Weights of a small CTC audio transcriber.
Model: 2.46M parameters, log mel input, norm batchnorm, activation relu, depths [3, 3, 3], widths [128, 160, 192].
Training: adamw at rate 0.0029, 8000 steps, batches of 256.
Data: trained on short read English sentences (LibriTTS-R), 78.6 epochs.
Rows from block 3, named by matrix and row number. Rows with one number belong to one channel. Each number is 50 + 15 x the weight over the matrix's rms, rounded and kept within 0 to 99. All counts start at 0.
# convs0: first width-5 conv (model.blocks.3.convs.0.weight, 160x128x5), inputs 16-31, a 5 kernel for each
# convs1: second width-5 conv (model.blocks.3.convs.1.weight, 160x160x5, transposed), outputs 16-31, a 5 kernel for each
convs0.76:79 50 99 50 50 58 50 50 50 57 50 50 47 15 50 44 50 50 50 50 50 50 50 54 51 50 50 29 50 29 99 50 50 50 50 42 50 50 17 50 99 50 50 48 48 36 56 51 50 45 42 50 51 51 52 49 49 50 44 50 50 47 50 50 41 52 52 50 50 61 49 50 16 00 28 49 40 50 50 50
convs1.76:50 49 41 49 53 99 50 50 52 50 64 50 07 48 46 50 27 49 50 50 68 50 53 55 48 50 44 49 50 50 52 50 52 53 49 50 47 27 00 49 50 50 50 50 50 52 50 50 52 50 34 50 50 43 50 49 51 50 56 50 50 50 50 52 50 50 91 50 46 50 50 50 50 32 50 43 50 50 50 50
convs0.78:50 56 50 52 53 99 45 50 46 65 51 46 46 51 52 99 63 54 49 50 50 00 48 42 49 50 50 50 49 49 85 50 50 51 50 50 50 50 28 12 50 48 50 59 50 50 52 50 49 50 50 52 50 50 54 50 50 54 53 79 50 47 50 54 65 50 51 51 50 51 50 50 50 53 50 50 50 50 52 41
convs1.78:48 47 54 50 50 23 50 50 44 50 51 51 51 51 51 53 50 50 50 50 51 50 53 41 28 52 33 49 50 51 51 50 49 49 50 50 50 18 44 47 55 54 50 99 49 52 50 52 43 48 43 50 50 50 49 51 50 52 56 09 50 50 50 36 40 54 61 50 62 47 51 50 50 50 50 50 14 22 35 53
convs0.79:50 50 50 49 49 50 50 50 49 19 99 97 50 53 65 49 50 50 69 99 81 48 49 43 47 49 50 50 51 50 53 50 50 24 00 61 88 76 99 99 46 50 50 51 54 50 49 48 50 50 50 50 51 32 45 00 50 57 97 54 84 50 53 54 51 50 49 49 39 30 50 50 50 50 50 23 13 16 54 99
convs1.79:49 50 49 49 50 50 51 52 50 54 52 61 57 50 47 50 50 42 17 49 50 51 48 50 50 99 91 58 74 63 51 49 50 50 50 99 50 50 51 50 50 50 50 50 50 55 51 51 52 52 50 51 51 51 51 51 50 50 50 50 50 49 50 50 50 00 00 10 50 50 58 50 50 50 50 50 51 49 50 50
convs0.80:50 99 50 50 44 48 50 55 50 50 50 11 49 50 55 00 50 50 50 50 46 93 50 46 50 13 50 99 48 50 49 50 50 49 47 50 50 50 50 50 50 50 50 49 49 14 00 49 47 44 50 50 50 50 50 50 63 50 50 50 50 50 48 50 44 52 50 50 53 71 50 48 00 20 51 50 50 50 21 33
convs1.80:69 47 18 23 50 50 34 48 23 51 50 51 54 50 52 49 50 50 49 50 52 50 52 50 27 50 48 50 52 51 50 44 49 57 56 49 50 20 50 49 44 60 50 50 50 50 53 55 50 65 53 51 53 75 50 45 33 50 50 33 49 50 50 50 53 71 94 62 50 50 50 39 50 50 50 57 49 43 47 60
convs0.81:50 50 50 00 50 50 49 50 50 50 50 59 50 50 50 50 50 50 50 49 48 50 49 51 52 50 87 50 49 48 50 49 48 26 31 50 50 50 50 49 50 50 50 50 50 47 45 51 50 50 35 50 54 79 59 34 50 00 51 87 49 50 59 50 50 50 50 71 51 51 49 50 51 50 20 91 46 00 66 52
convs1.81:53 56 50 53 38 50 50 50 50 51 45 32 50 49 91 49 50 32 00 50 51 43 42 49 50 53 50 00 41 50 50 47 50 52 50 50 50 49 50 51 52 50 50 50 50 47 49 50 50 50 21 50 50 50 50 52 50 50 50 50 33 68 65 49 50 50 68 50 32 00 50 37 50 50 50 48 27 50 63 49
convs0.82:50 50 50 50 50 48 50 56 50 50 48 27 58 50 80 00 22 50 58 35 96 50 49 50 50 50 50 50 50 50 44 50 50 50 50 71 50 50 49 49 51 51 40 50 73 50 00 01 51 50 54 50 50 50 50 49 48 50 50 50 24 19 50 50 32 50 47 50 58 55 50 41 50 52 50 47 50 50 50 54
convs1.82:38 50 31 47 46 93 50 50 60 51 47 56 50 50 04 51 63 50 52 50 51 50 44 49 38 51 50 50 48 48 51 49 50 44 50 99 50 50 50 85 44 50 48 49 47 50 49 49 50 39 20 51 52 50 50 50 40 50 50 50 36 50 49 49 58 49 50 46 50 48 50 51 50 47 43 00 43 50 50 57
convs0.83:51 61 86 87 89 49 49 49 50 52 45 34 09 31 50 46 43 17 13 43 50 50 51 51 56 50 49 50 50 55 50 49 48 50 52 49 50 42 00 50 49 50 50 47 50 78 92 73 79 74 48 44 50 52 51 50 27 48 49 49 50 50 50 50 67 47 46 44 49 50 46 50 51 50 50 49 50 50 22 19
convs1.83:53 52 50 54 53 58 76 53 50 46 50 49 50 51 72 50 46 50 50 50 32 42 34 19 49 50 50 50 50 49 50 35 38 28 00 50 55 46 50 16 30 06 29 46 40 94 55 50 08 29 50 50 50 50 46 50 50 54 50 33 50 49 09 00 36 50 45 48 50 50 79 50 49 50 47 31 37 50 28 49
convs0.84:49 50 50 50 50 43 75 51 51 50 50 50 50 00 34 44 50 50 50 56 49 46 26 60 52 51 04 14 50 49 50 50 50 50 50 50 50 50 50 50 50 52 60 50 50 67 50 00 00 47 51 50 46 50 99 32 50 50 50 20 48 49 50 50 50 51 52 66 51 50 50 50 50 54 62 50 51 50 50 94
convs1.84:50 50 50 53 71 50 49 50 21 46 50 50 00 14 32 50 52 99 83 46 78 50 33 50 54 50 50 50 36 50 50 50 49 51 50 48 50 48 50 49 37 44 50 50 99 50 50 50 50 50 50 50 49 50 00 74 96 50 47 50 50 49 52 50 52 48 50 50 50 50 48 43 50 46 38 00 51 50 42 49
convs0.85:49 50 50 50 50 54 25 50 50 51 50 50 51 79 80 50 41 48 48 52 49 50 55 50 51 73 50 50 50 50 50 49 49 45 46 76 51 50 50 50 50 50 50 49 49 47 48 40 00 43 54 50 48 50 50 50 50 44 50 49 50 07 18 50 57 50 50 56 50 65 99 50 50 50 33 50 85 48 00 47
convs1.85:49 50 50 52 45 51 50 58 57 50 50 50 50 50 50 51 50 50 50 50 50 50 51 50 18 57 50 50 50 50 50 51 50 50 70 96 50 50 48 99 50 50 50 51 50 59 72 54 68 50 50 50 50 50 00 50 50 83 50 50 50 50 50 77 99 50 50 26 51 52 50 50 49 49 49 36 33 52 50 48
convs0.86:51 51 50 52 50 50 50 50 52 50 50 49 46 17 52 50 49 50 44 50 33 50 48 50 50 50 51 50 31 50 57 67 50 50 50 50 50 51 51 52 63 50 50 50 50 50 50 50 50 50 51 50 50 49 50 50 50 50 50 52 95 77 50 51 50 50 50 50 41 10 65 50 11 50 50 46 41 51 47 09
convs1.86:46 50 50 50 00 45 50 59 50 50 27 00 15 49 48 97 50 62 64 50 99 50 00 49 50 50 44 50 50 76 51 00 40 33 50 50 50 50 38 86 49 43 47 51 79 49 50 50 41 28 48 45 50 50 50 50 50 50 53 58 51 55 48 59 61 50 24 22 30 49 50 64 66 77 60 27 50 46 51 49
convs0.87:50 50 73 99 99 50 50 50 53 50 49 49 50 51 51 69 65 49 49 70 50 50 50 53 50 42 49 50 50 31 48 49 49 50 50 50 54 50 50 50 46 50 33 00 54 49 50 50 50 50 69 50 49 00 49 50 50 50 50 50 51 50 53 50 37 50 50 99 51 50 50 50 50 74 50 49 50 50 50 50
convs1.87:46 50 51 50 50 50 51 50 49 49 50 50 50 50 15 11 50 50 33 50 51 50 50 49 51 61 57 54 51 52 50 50 76 51 50 53 51 50 49 50 50 51 70 51 50 50 49 24 50 50 50 51 50 50 50 50 44 31 50 50 54 50 49 49 39 47 49 50 49 50 50 51 51 50 51 02 00 50 50 50
convs0.88:50 06 50 50 50 14 50 50 99 50 49 21 51 51 50 50 52 50 49 49 50 50 50 50 50 50 99 73 46 50 51 50 50 50 50 50 50 50 50 72 50 50 50 51 50 49 81 46 35 48 49 50 49 45 41 50 50 50 50 50 99 40 41 60 51 50 50 03 50 50 50 50 51 84 24 50 50 87 50 50
convs1.88:35 45 52 51 72 50 50 51 50 50 17 51 45 50 09 50 50 48 00 50 50 45 32 50 50 68 50 50 50 50 58 61 78 54 55 50 31 86 54 50 50 48 50 96 50 45 50 50 50 50 50 50 47 40 09 50 50 49 50 50 48 58 52 52 50 53 50 50 84 50 99 92 31 49 50 50 73 50 50 51
convs0.89:50 50 57 50 50 38 50 71 58 28 59 50 00 50 49 50 51 67 50 49 50 49 50 50 48 50 50 50 50 50 50 45 51 53 84 50 50 50 50 50 50 50 50 50 50 50 50 50 50 50 50 50 50 50 50 50 50 50 50 50 49 53 50 50 52 50 50 50 50 50 47 50 50 50 51 99 50 50 50 51
convs1.89:49 50 50 50 51 50 50 44 51 50 52 50 37 50 51 50 35 42 50 24 50 50 50 49 49 50 42 27 00 58 51 35 30 22 52 50 50 49 11 51 50 50 53 50 51 50 50 50 55 51 42 50 50 07 00 49 28 50 50 50 50 00 50 52 52 55 50 49 50 59 50 50 50 49 50 51 49 50 51 49
convs0.90:50 49 50 49 50 50 47 47 50 50 13 50 50 98 99 47 06 00 31 50 52 50 42 50 50 64 50 51 50 50 50 50 50 26 50 50 50 50 50 49 50 49 50 54 50 49 46 47 41 33 51 50 67 49 50 50 50 50 53 50 68 51 50 50 71 50 17 45 49 42 49 99 50 50 43 41 48 50 50 38
convs1.90:49 50 00 00 50 50 50 51 50 53 50 54 92 50 50 68 51 50 50 50 50 50 44 53 52 50 50 50 50 50 50 50 50 49 00 63 53 52 50 90 49 50 50 51 50 50 50 50 51 52 39 50 50 50 50 50 50 47 49 50 49 48 55 60 50 49 50 50 51 50 50 49 49 00 44 50 51 52 42 50
convs0.91:77 60 46 50 49 51 51 50 50 57 44 47 49 68 50 50 43 52 43 50 48 50 50 49 47 51 50 50 51 51 50 50 50 50 50 50 43 46 50 49 50 39 25 50 50 50 50 51 51 60 50 50 50 61 51 50 46 24 49 19 50 50 50 50 55 50 51 50 77 83 01 39 50 48 50 52 50 50 50 26
convs1.91:50 50 50 50 50 62 52 50 50 51 57 86 53 50 69 50 83 50 42 50 53 49 50 50 50 49 50 50 50 51 49 50 53 50 48 49 43 00 03 36 51 61 58 50 32 55 99 86 64 50 71 50 50 50 61 46 48 49 50 33 49 50 49 49 48 75 51 61 43 22 47 50 35 24 50 50 50 52 50 00
convs0.92:36 50 50 51 50 51 50 50 51 49 50 38 70 50 58 46 40 49 50 50 50 06 50 59 55 58 52 51 50 50 77 52 53 54 64 54 50 49 50 50 51 50 85 50 50 51 50 51 51 47 50 15 50 50 50 43 50 50 63 52 50 50 25 54 50 51 51 73 50 50 25 53 51 50 50 51 52 50 50 00
convs1.92:50 48 48 68 49 94 55 49 50 45 42 38 50 51 49 53 54 53 50 49 47 49 49 49 43 50 50 47 50 76 49 50 50 44 54 51 49 41 53 50 19 52 20 50 48 50 55 70 49 22 49 49 50 47 45 38 48 48 50 68 21 50 50 52 50 85 58 22 52 52 49 49 50 50 50 50 52 50 50 50
convs0.93:50 00 45 50 50 50 48 48 50 57 43 48 50 50 50 51 50 50 50 45 56 50 51 52 50 60 54 50 49 49 03 50 50 50 55 45 47 50 46 49 51 50 52 57 50 00 00 50 50 48 50 50 50 50 50 48 46 50 50 65 50 50 50 50 50 55 52 50 11 51 48 53 52 50 35 27 49 50 50 14
convs1.93:50 75 51 46 41 59 50 50 46 50 50 44 45 10 50 50 50 50 52 50 51 06 40 41 51 52 50 00 25 00 50 48 23 00 00 50 49 50 50 52 49 48 50 50 50 29 43 50 51 50 43 49 50 50 50 54 00 22 59 71 50 50 54 50 52 53 50 50 50 48 49 49 50 50 50 54 49 50 50 50
convs0.94:50 51 57 50 18 50 51 50 50 25 49 50 99 51 63 50 50 26 50 50 53 51 50 87 52 48 50 50 50 49 50 50 50 50 50 50 50 50 50 50 65 53 53 50 46 00 48 50 50 46 08 50 50 49 49 44 49 50 50 50 57 50 44 34 50 52 58 52 51 52 50 49 47 99 90 59 50 50 50 50
convs1.94:50 50 51 50 51 50 55 48 50 50 50 60 50 27 30 49 48 22 38 52 50 50 50 59 50 51 50 50 51 50 63 50 17 13 52 50 50 50 49 63 34 32 48 43 48 50 50 30 50 58 45 43 54 96 97 50 50 50 50 32 50 50 36 50 50 50 50 94 73 48 00 50 55 88 56 47 50 50 50 99
convs0.95:50 50 50 50 50 50 50 50 50 50 50 50 54 50 48 50 50 50 46 49 50 49 46 77 49 53 51 50 50 43 50 50 50 49 50 50 50 50 50 50 45 50 50 50 50 50 49 50 42 14 51 50 48 35 41 90 50 50 61 54 50 50 48 99 97 48 50 49 49 50 81 57 47 47 49 51 52 50 50 64
convs1.95:31 51 49 50 50 51 50 50 72 50 50 50 51 50 50 54 50 62 50 50 99 64 57 50 36 88 98 52 50 50 57 60 50 00 02 51 50 51 43 50 50 50 50 50 50 47 32 47 49 50 50 50 50 53 71 84 50 51 50 61 99 50 50 50 51 99 50 50 50 54 49 36 50 47 24 49 50 50 50 44
convs0.96:50 56 58 52 51 54 54 50 53 50 69 53 51 50 50 52 51 51 50 49 50 48 33 50 00 05 50 50 52 57 51 51 52 50 53 50 50 50 50 50 53 51 50 50 08 00 00 19 50 50 50 50 50 51 54 50 50 51 50 50 50 52 52 71 72 41 48 50 26 28 48 49 61 50 54 47 00 50 45 00
convs1.96:51 74 56 57 50 50 46 46 47 49 41 50 50 63 50 48 50 50 50 50 50 50 50 49 50 46 29 49 50 50 50 47 29 40 50 50 50 50 48 73 52 38 51 62 68 62 51 50 50 51 50 61 57 50 50 56 51 51 50 50 49 50 50 47 51 04 50 51 51 52 57 49 50 55 51 50 50 50 50 57
convs0.97:52 51 50 54 50 50 50 50 50 49 49 50 51 50 51 50 46 43 44 40 77 61 50 50 61 50 50 50 48 49 50 50 50 50 20 67 50 50 50 69 64 60 51 50 05 50 50 50 49 50 50 50 50 50 50 50 53 50 50 50 51 50 50 50 15 51 50 51 44 24 51 55 42 31 43 51 50 50 51 11
convs1.97:50 29 50 50 50 50 54 50 50 11 50 50 50 50 50 48 50 61 51 51 49 50 46 50 23 50 50 50 50 49 49 43 00 00 32 50 50 50 49 49 50 50 49 51 50 50 49 47 50 50 01 50 44 49 99 50 50 50 50 50 49 50 55 64 56 50 50 50 51 50 51 50 50 50 74 52 50 50 51 58
convs0.98:51 50 50 65 50 50 50 50 50 50 99 50 48 04 50 37 50 49 42 37 50 50 50 44 40 50 50 50 50 49 50 50 50 50 51 00 50 50 48 50 50 63 50 56 50 20 00 29 48 50 50 50 49 13 26 50 50 48 48 50 61 50 37 47 39 50 50 50 01 50 50 50 50 28 45 50 50 52 50 50
convs1.98:48 50 46 49 50 50 50 50 11 50 51 50 50 49 50 54 50 50 50 50 12 46 50 46 80 49 50 50 49 50 50 50 51 50 51 50 50 50 49 50 80 58 50 50 47 50 49 50 50 50 50 50 50 49 50 13 18 48 07 10 51 53 50 31 00 29 39 44 50 50 50 50 43 45 47 40 51 51 55 53
convs0.99:58 50 50 34 50 50 50 50 48 50 50 50 50 50 50 50 45 49 50 50 56 50 50 00 54 77 50 50 50 00 50 50 50 60 51 50 50 50 39 50 50 50 50 51 56 50 54 42 51 51 50 49 49 49 50 50 50 50 50 56 23 49 50 54 51 00 48 50 50 49 50 50 50 44 50 51 50 50 48 49
convs1.99:50 50 52 50 04 50 50 50 42 50 50 50 50 51 50 50 50 50 50 79 58 50 50 37 50 51 50 50 67 50 51 63 55 52 34 50 29 49 19 20 52 24 21 50 70 53 51 50 50 48 70 50 50 50 50 43 32 46 30 50 27 49 50 50 52 29 48 50 51 53 54 50 49 48 49 50 50 50 43 26
convs0.100:49 50 50 50 50 54 52 51 52 51 98 91 66 50 50 99 56 57 52 66 81 50 52 50 50 60 51 49 44 50 50 50 50 50 50 50 41 50 50 50 50 50 45 25 40 50 52 51 70 86 00 00 10 35 49 47 50 51 68 51 47 48 50 50 50 50 50 50 50 48 64 58 50 44 50 50 44 49 50 45
convs1.100:50 50 49 48 46 72 50 50 60 45 50 54 64 50 53 50 50 29 44 50 93 60 46 89 92 99 99 48 48 45 64 53 49 49 34 50 50 50 50 69 50 49 46 48 50 69 53 50 46 35 50 50 50 53 52 50 41 32 00 28 99 58 61 49 49 19 48 82 80 50 50 49 50 57 99 54 53 52 50 53
convs0.101:50 50 50 50 50 48 32 57 50 50 56 51 46 50 51 50 34 16 45 50 53 55 00 49 50 50 50 50 50 38 50 50 43 50 50 49 50 50 50 50 67 52 50 50 50 57 50 51 46 00 50 50 24 50 50 50 00 35 47 50 37 50 50 46 50 60 51 51 50 50 43 47 32 50 35 56 50 50 50 49
convs1.101:45 47 71 63 50 50 53 50 50 50 48 47 50 50 50 00 00 00 43 53 50 49 50 50 50 52 50 49 46 00 62 43 50 50 45 50 41 48 49 50 49 42 46 50 50 50 50 50 50 74 26 50 50 50 50 50 42 50 49 50 50 44 50 52 27 52 41 49 50 50 50 51 51 00 50 46 49 46 51 49
convs0.102:47 44 50 44 95 48 42 46 50 48 50 50 50 52 50 49 50 50 50 50 50 09 53 50 50 48 49 50 50 48 35 48 46 50 61 50 49 50 50 50 50 50 50 50 49 52 37 51 60 60 50 51 56 59 83 39 48 50 50 50 50 50 50 52 12 50 50 50 55 50 61 51 51 50 53 47 49 33 48 48
convs1.102:40 04 50 50 99 47 50 46 50 50 50 51 50 49 00 27 49 50 50 46 50 58 49 50 50 52 50 50 48 48 50 49 50 50 51 72 50 55 66 50 50 52 30 50 64 38 50 51 50 50 48 50 50 50 00 50 50 57 49 31 00 49 50 49 44 43 50 44 53 60 35 50 50 49 40 44 48 55 48 51
convs0.103:50 74 50 50 50 50 49 50 51 51 66 50 50 77 50 50 51 50 50 55 49 50 05 48 63 63 50 50 59 51 50 42 48 50 33 48 47 50 51 51 49 50 50 50 70 50 51 50 50 61 54 50 30 46 48 52 53 99 50 39 55 50 49 23 50 50 50 50 50 52 50 50 00 50 50 36 50 61 50 52
convs1.103:49 68 99 49 49 47 50 50 50 54 50 50 51 50 50 41 50 50 55 50 50 50 53 52 59 55 52 52 47 50 51 50 51 49 50 48 58 50 50 50 50 70 49 50 55 50 50 50 47 40 00 24 50 50 42 47 53 63 51 47 50 37 50 52 24 50 53 51 51 50 50 49 48 50 51 61 50 47 50 50
convs0.105:35 43 45 50 50 50 50 79 50 50 49 50 99 64 50 56 50 50 49 50 50 47 45 49 50 41 49 49 49 61 44 50 50 50 50 50 50 50 50 50 50 37 50 50 01 42 48 49 50 50 50 50 50 50 50 50 50 49 49 50 52 50 50 45 52 56 50 50 50 50 55 50 50 94 49 39 51 50 57 50
convs1.105:50 33 38 50 50 61 61 50 50 50 51 51 51 56 50 49 50 68 53 49 50 50 50 50 50 50 50 50 70 66 51 50 50 40 39 47 50 50 44 50 50 50 50 50 50 50 50 50 50 60 50 50 50 50 50 99 47 50 67 54 78 52 49 50 52 00 43 29 50 50 50 00 16 50 33 49 50 50 50 50
convs0.107:54 56 52 25 46 50 50 50 50 50 21 04 39 50 50 48 49 47 40 50 48 50 00 35 81 50 50 50 50 50 42 37 50 50 50 50 70 50 50 50 50 50 50 50 50 32 39 50 48 50 50 50 50 50 50 49 49 50 50 50 50 50 00 27 51 51 50 50 50 51 49 51 00 50 51 10 50 99 48 49
convs1.107:50 79 58 50 49 51 50 49 50 50 50 50 25 39 51 48 47 47 50 55 70 78 50 50 38 52 50 45 50 13 50 51 50 52 53 51 50 50 54 50 22 12 50 67 50 50 51 48 49 50 50 47 53 46 48 52 51 14 49 73 50 50 51 50 47 05 49 50 60 50 52 55 50 46 50 66 59 50 30 69
convs0.108:50 50 50 33 47 00 19 05 49 50 51 49 50 50 61 50 50 51 55 60 60 50 49 54 84 56 50 51 50 50 52 50 50 50 50 51 50 50 50 50 50 50 50 50 50 55 53 50 50 51 41 44 49 47 47 50 50 50 50 57 97 49 50 47 50 50 48 49 50 50 58 50 50 50 50 50 50 46 50 50
convs1.108:50 49 50 51 25 50 50 50 48 44 44 50 50 69 50 50 50 50 24 36 50 47 50 57 50 50 50 50 50 30 48 50 50 30 52 69 56 48 48 50 45 50 50 34 48 92 56 50 47 49 50 51 50 52 51 50 50 50 27 18 50 50 50 50 48 50 50 41 50 50 50 38 00 50 41 50 50 50 50 49
convs0.109:50 50 52 20 01 50 44 50 55 50 50 00 29 47 27 52 50 50 50 67 49 51 50 42 10 54 46 00 50 50 50 50 50 51 28 50 50 50 50 51 50 00 50 50 48 51 50 49 47 50 48 38 50 50 50 50 44 24 03 00 50 51 15 50 50 50 50 50 56 50 50 50 22 00 50 50 35 48 50 60
convs1.109:51 50 50 50 55 51 50 50 51 55 49 49 50 51 50 53 82 50 51 50 50 50 50 50 50 60 66 49 48 41 48 45 49 49 49 85 49 50 50 48 50 51 54 53 51 82 50 50 50 50 54 50 50 50 60 50 49 34 46 49 99 90 51 91 96 48 50 50 50 50 17 50 50 50 48 42 50 50 18 39
convs0.110:50 50 50 50 50 51 50 50 49 50 60 56 43 13 34 50 50 50 50 50 50 07 30 41 50 49 49 49 48 49 50 50 42 47 38 50 50 50 52 95 50 50 29 39 22 50 50 50 46 39 13 51 50 50 29 50 48 40 41 50 41 50 49 50 48 50 47 50 50 50 50 50 47 50 55 69 99 47 50 48
convs1.110:51 51 64 78 50 52 54 62 96 60 50 50 50 50 50 50 49 49 50 49 71 98 99 99 99 99 69 55 62 93 68 49 50 52 55 99 79 50 49 50 50 50 49 50 50 50 50 74 50 39 50 50 50 51 50 48 50 50 50 59 50 46 50 50 50 24 17 27 49 50 48 48 46 50 50 49 49 50 50 50
convs0.111:50 41 49 84 50 50 50 50 08 51 50 50 50 50 40 50 52 50 50 50 51 35 50 51 51 50 97 50 50 50 50 50 51 52 50 12 50 50 50 50 50 52 53 56 50 59 50 51 50 54 57 87 48 46 50 64 52 52 49 50 50 51 45 80 52 50 50 50 51 53 50 50 42 49 50 50 50 50 50 50
convs1.111:50 61 26 27 50 47 50 31 07 50 51 49 41 44 50 50 44 50 50 50 28 50 64 53 51 50 50 50 50 49 51 51 48 51 50 72 62 50 07 50 49 50 52 39 53 52 50 50 57 50 50 50 50 66 32 56 72 50 50 44 99 45 50 50 50 50 50 38 37 50 49 50 50 51 51 50 99 51 50 51
convs0.112:50 50 50 50 50 48 49 50 50 44 51 51 23 50 50 29 51 50 50 71 33 50 46 49 50 50 50 50 50 50 53 50 52 52 03 47 50 49 50 99 48 48 45 47 43 28 42 50 50 50 54 50 52 52 50 50 50 50 50 31 50 52 59 50 50 50 50 50 50 50 61 47 13 14 50 43 50 51 50 21
convs1.112:51 58 74 48 48 50 50 50 43 50 50 50 50 50 50 50 50 50 50 50 54 50 49 45 48 18 52 51 50 50 00 50 50 50 99 49 50 50 50 66 98 50 50 49 50 50 51 50 50 54 49 47 49 50 49 50 99 61 39 39 99 56 63 50 25 50 45 50 64 50 52 50 50 50 50 50 49 39 50 52
convs0.113:43 43 99 52 50 50 50 25 50 50 51 51 51 51 47 49 48 11 49 50 51 54 50 50 49 39 50 45 50 50 39 51 53 50 50 66 64 50 50 88 50 76 52 50 50 59 54 53 50 50 59 78 56 50 50 44 50 12 26 09 60 52 54 52 50 00 53 50 50 50 50 51 52 52 50 50 50 50 10 50
convs1.113:52 50 50 50 50 50 50 50 50 49 50 50 00 29 45 47 47 50 50 75 49 50 24 50 00 49 22 41 44 50 45 49 50 50 62 42 50 50 18 50 46 39 46 50 50 40 49 48 50 64 50 50 50 50 50 50 52 42 50 83 49 83 51 48 00 24 50 53 50 56 50 50 22 50 50 21 49 48 49 36
convs0.114:50 49 50 51 50 50 50 49 49 50 32 19 00 21 52 49 25 50 52 59 67 99 57 50 48 92 99 99 99 99 72 50 50 73 74 49 50 51 50 50 50 50 50 49 50 52 51 53 52 32 55 58 56 50 50 50 05 35 37 36 77 83 99 48 36 52 61 50 47 47 58 69 55 50 54 50 39 50 50 52
convs1.114:60 53 57 74 50 50 51 50 75 72 50 50 89 93 62 49 49 49 50 50 00 00 44 51 50 61 50 50 50 39 41 51 50 50 45 50 50 50 51 51 92 54 50 46 46 21 28 53 53 50 65 78 50 50 50 50 50 50 50 51 50 46 27 24 19 37 52 50 36 39 45 50 73 71 62 49 29 50 50 50
convs0.115:00 50 51 50 50 50 50 27 50 50 50 13 49 47 50 62 60 45 51 52 50 00 50 51 50 99 50 50 14 60 50 52 67 50 58 50 50 50 50 50 50 50 50 50 49 46 49 50 51 50 50 50 50 50 50 32 50 51 50 92 50 50 51 99 74 50 52 50 40 50 46 50 50 50 58 51 48 36 50 50
convs1.115:42 50 50 51 16 50 50 49 50 68 46 50 50 48 48 51 76 50 50 50 50 50 52 51 63 50 50 50 99 74 51 50 46 50 47 50 50 50 50 50 53 50 50 50 50 52 50 49 90 50 50 51 50 51 51 81 53 50 53 50 50 51 50 98 80 51 50 50 50 46 50 50 52 52 50 50 49 50 50 50
convs0.116:50 50 50 50 51 76 41 48 50 50 50 61 51 47 49 43 43 43 49 50 52 52 57 68 50 50 31 50 45 47 50 50 50 50 50 50 50 50 52 50 50 50 50 49 45 70 60 54 51 52 56 54 53 50 49 50 50 50 54 54 50 48 47 53 50 52 50 50 50 46 00 50 50 44 48 50 51 50 48 28
convs1.116:23 27 50 50 49 01 50 64 50 50 45 40 51 19 50 51 72 50 50 69 31 28 13 50 50 50 49 49 48 48 49 50 51 00 61 50 53 53 50 50 20 49 49 49 50 43 28 50 50 50 38 50 50 50 00 50 59 63 52 50 00 02 46 41 35 51 50 52 51 50 50 50 48 99 49 50 48 51 47 41
convs0.117:50 50 50 50 50 50 50 50 50 51 51 50 50 50 50 50 51 26 50 50 51 51 54 55 50 50 51 54 50 50 49 50 50 50 50 50 50 50 50 50 51 50 50 50 50 51 42 50 54 99 50 50 51 50 50 50 50 94 50 50 51 50 33 50 33 52 50 37 12 49 50 51 50 42 45 27 49 50 50 50
convs1.117:00 35 50 58 75 00 50 49 80 75 52 47 47 50 52 49 50 63 50 50 50 43 50 44 49 45 47 47 50 99 43 50 50 43 50 52 50 47 48 44 49 49 48 50 50 27 34 48 50 51 50 50 50 51 50 23 48 50 52 52 50 52 50 52 38 61 50 52 52 48 76 50 19 19 50 50 50 50 48 51
convs0.118:51 50 50 51 50 47 50 99 50 50 36 50 46 50 50 49 49 50 50 50 50 63 51 50 49 50 48 44 50 50 50 50 50 50 50 50 50 50 54 50 46 26 49 50 22 50 50 43 40 50 79 99 99 50 74 50 49 48 47 50 50 10 47 55 67 40 36 48 50 50 69 43 50 50 50 51 50 52 50 50
convs1.118:51 50 20 49 14 50 54 50 50 50 51 53 51 50 50 50 50 50 50 52 49 49 48 05 48 52 49 49 48 69 50 63 53 49 50 50 50 50 47 50 48 49 49 49 37 78 50 50 50 50 72 79 69 50 57 69 50 50 47 50 55 88 50 50 61 05 11 52 50 51 35 47 49 50 51 50 50 55 51 26
convs0.119:50 50 09 50 50 50 50 50 51 52 08 20 50 50 33 50 52 55 56 52 51 50 48 51 50 09 34 49 34 18 50 50 50 50 51 60 62 72 99 99 55 50 50 50 50 53 60 74 69 52 50 50 50 50 50 00 00 00 00 00 50 50 50 51 50 49 50 50 50 50 49 50 50 50 50 50 50 50 55 54
convs1.119:50 44 41 50 50 50 51 50 50 51 50 51 51 52 64 66 59 54 49 49 35 35 49 46 33 63 62 70 72 50 49 49 50 54 57 48 50 50 49 61 50 50 50 54 50 50 53 50 46 41 70 69 58 50 52 50 50 50 51 51 50 50 50 50 51 50 50 50 50 50 49 50 48 49 37 53 54 52 49 34
convs0.120:79 64 50 50 59 50 50 50 50 46 50 51 50 51 50 60 80 80 63 50 49 48 37 50 50 50 50 50 50 50 72 54 52 50 50 50 50 43 50 50 99 50 43 47 10 50 50 59 51 50 51 50 51 50 50 49 45 50 50 50 02 50 51 50 50 50 53 50 50 51 50 50 45 50 51 54 50 49 50 60
convs1.120:50 49 50 50 50 50 48 50 50 00 50 50 50 38 37 65 52 51 63 52 72 50 50 51 50 70 51 50 50 49 72 68 49 49 50 50 50 50 50 50 50 48 36 52 50 49 46 50 50 48 50 51 50 50 43 49 49 50 50 53 46 50 49 50 25 52 51 33 32 50 14 50 45 14 50 49 67 50 50 76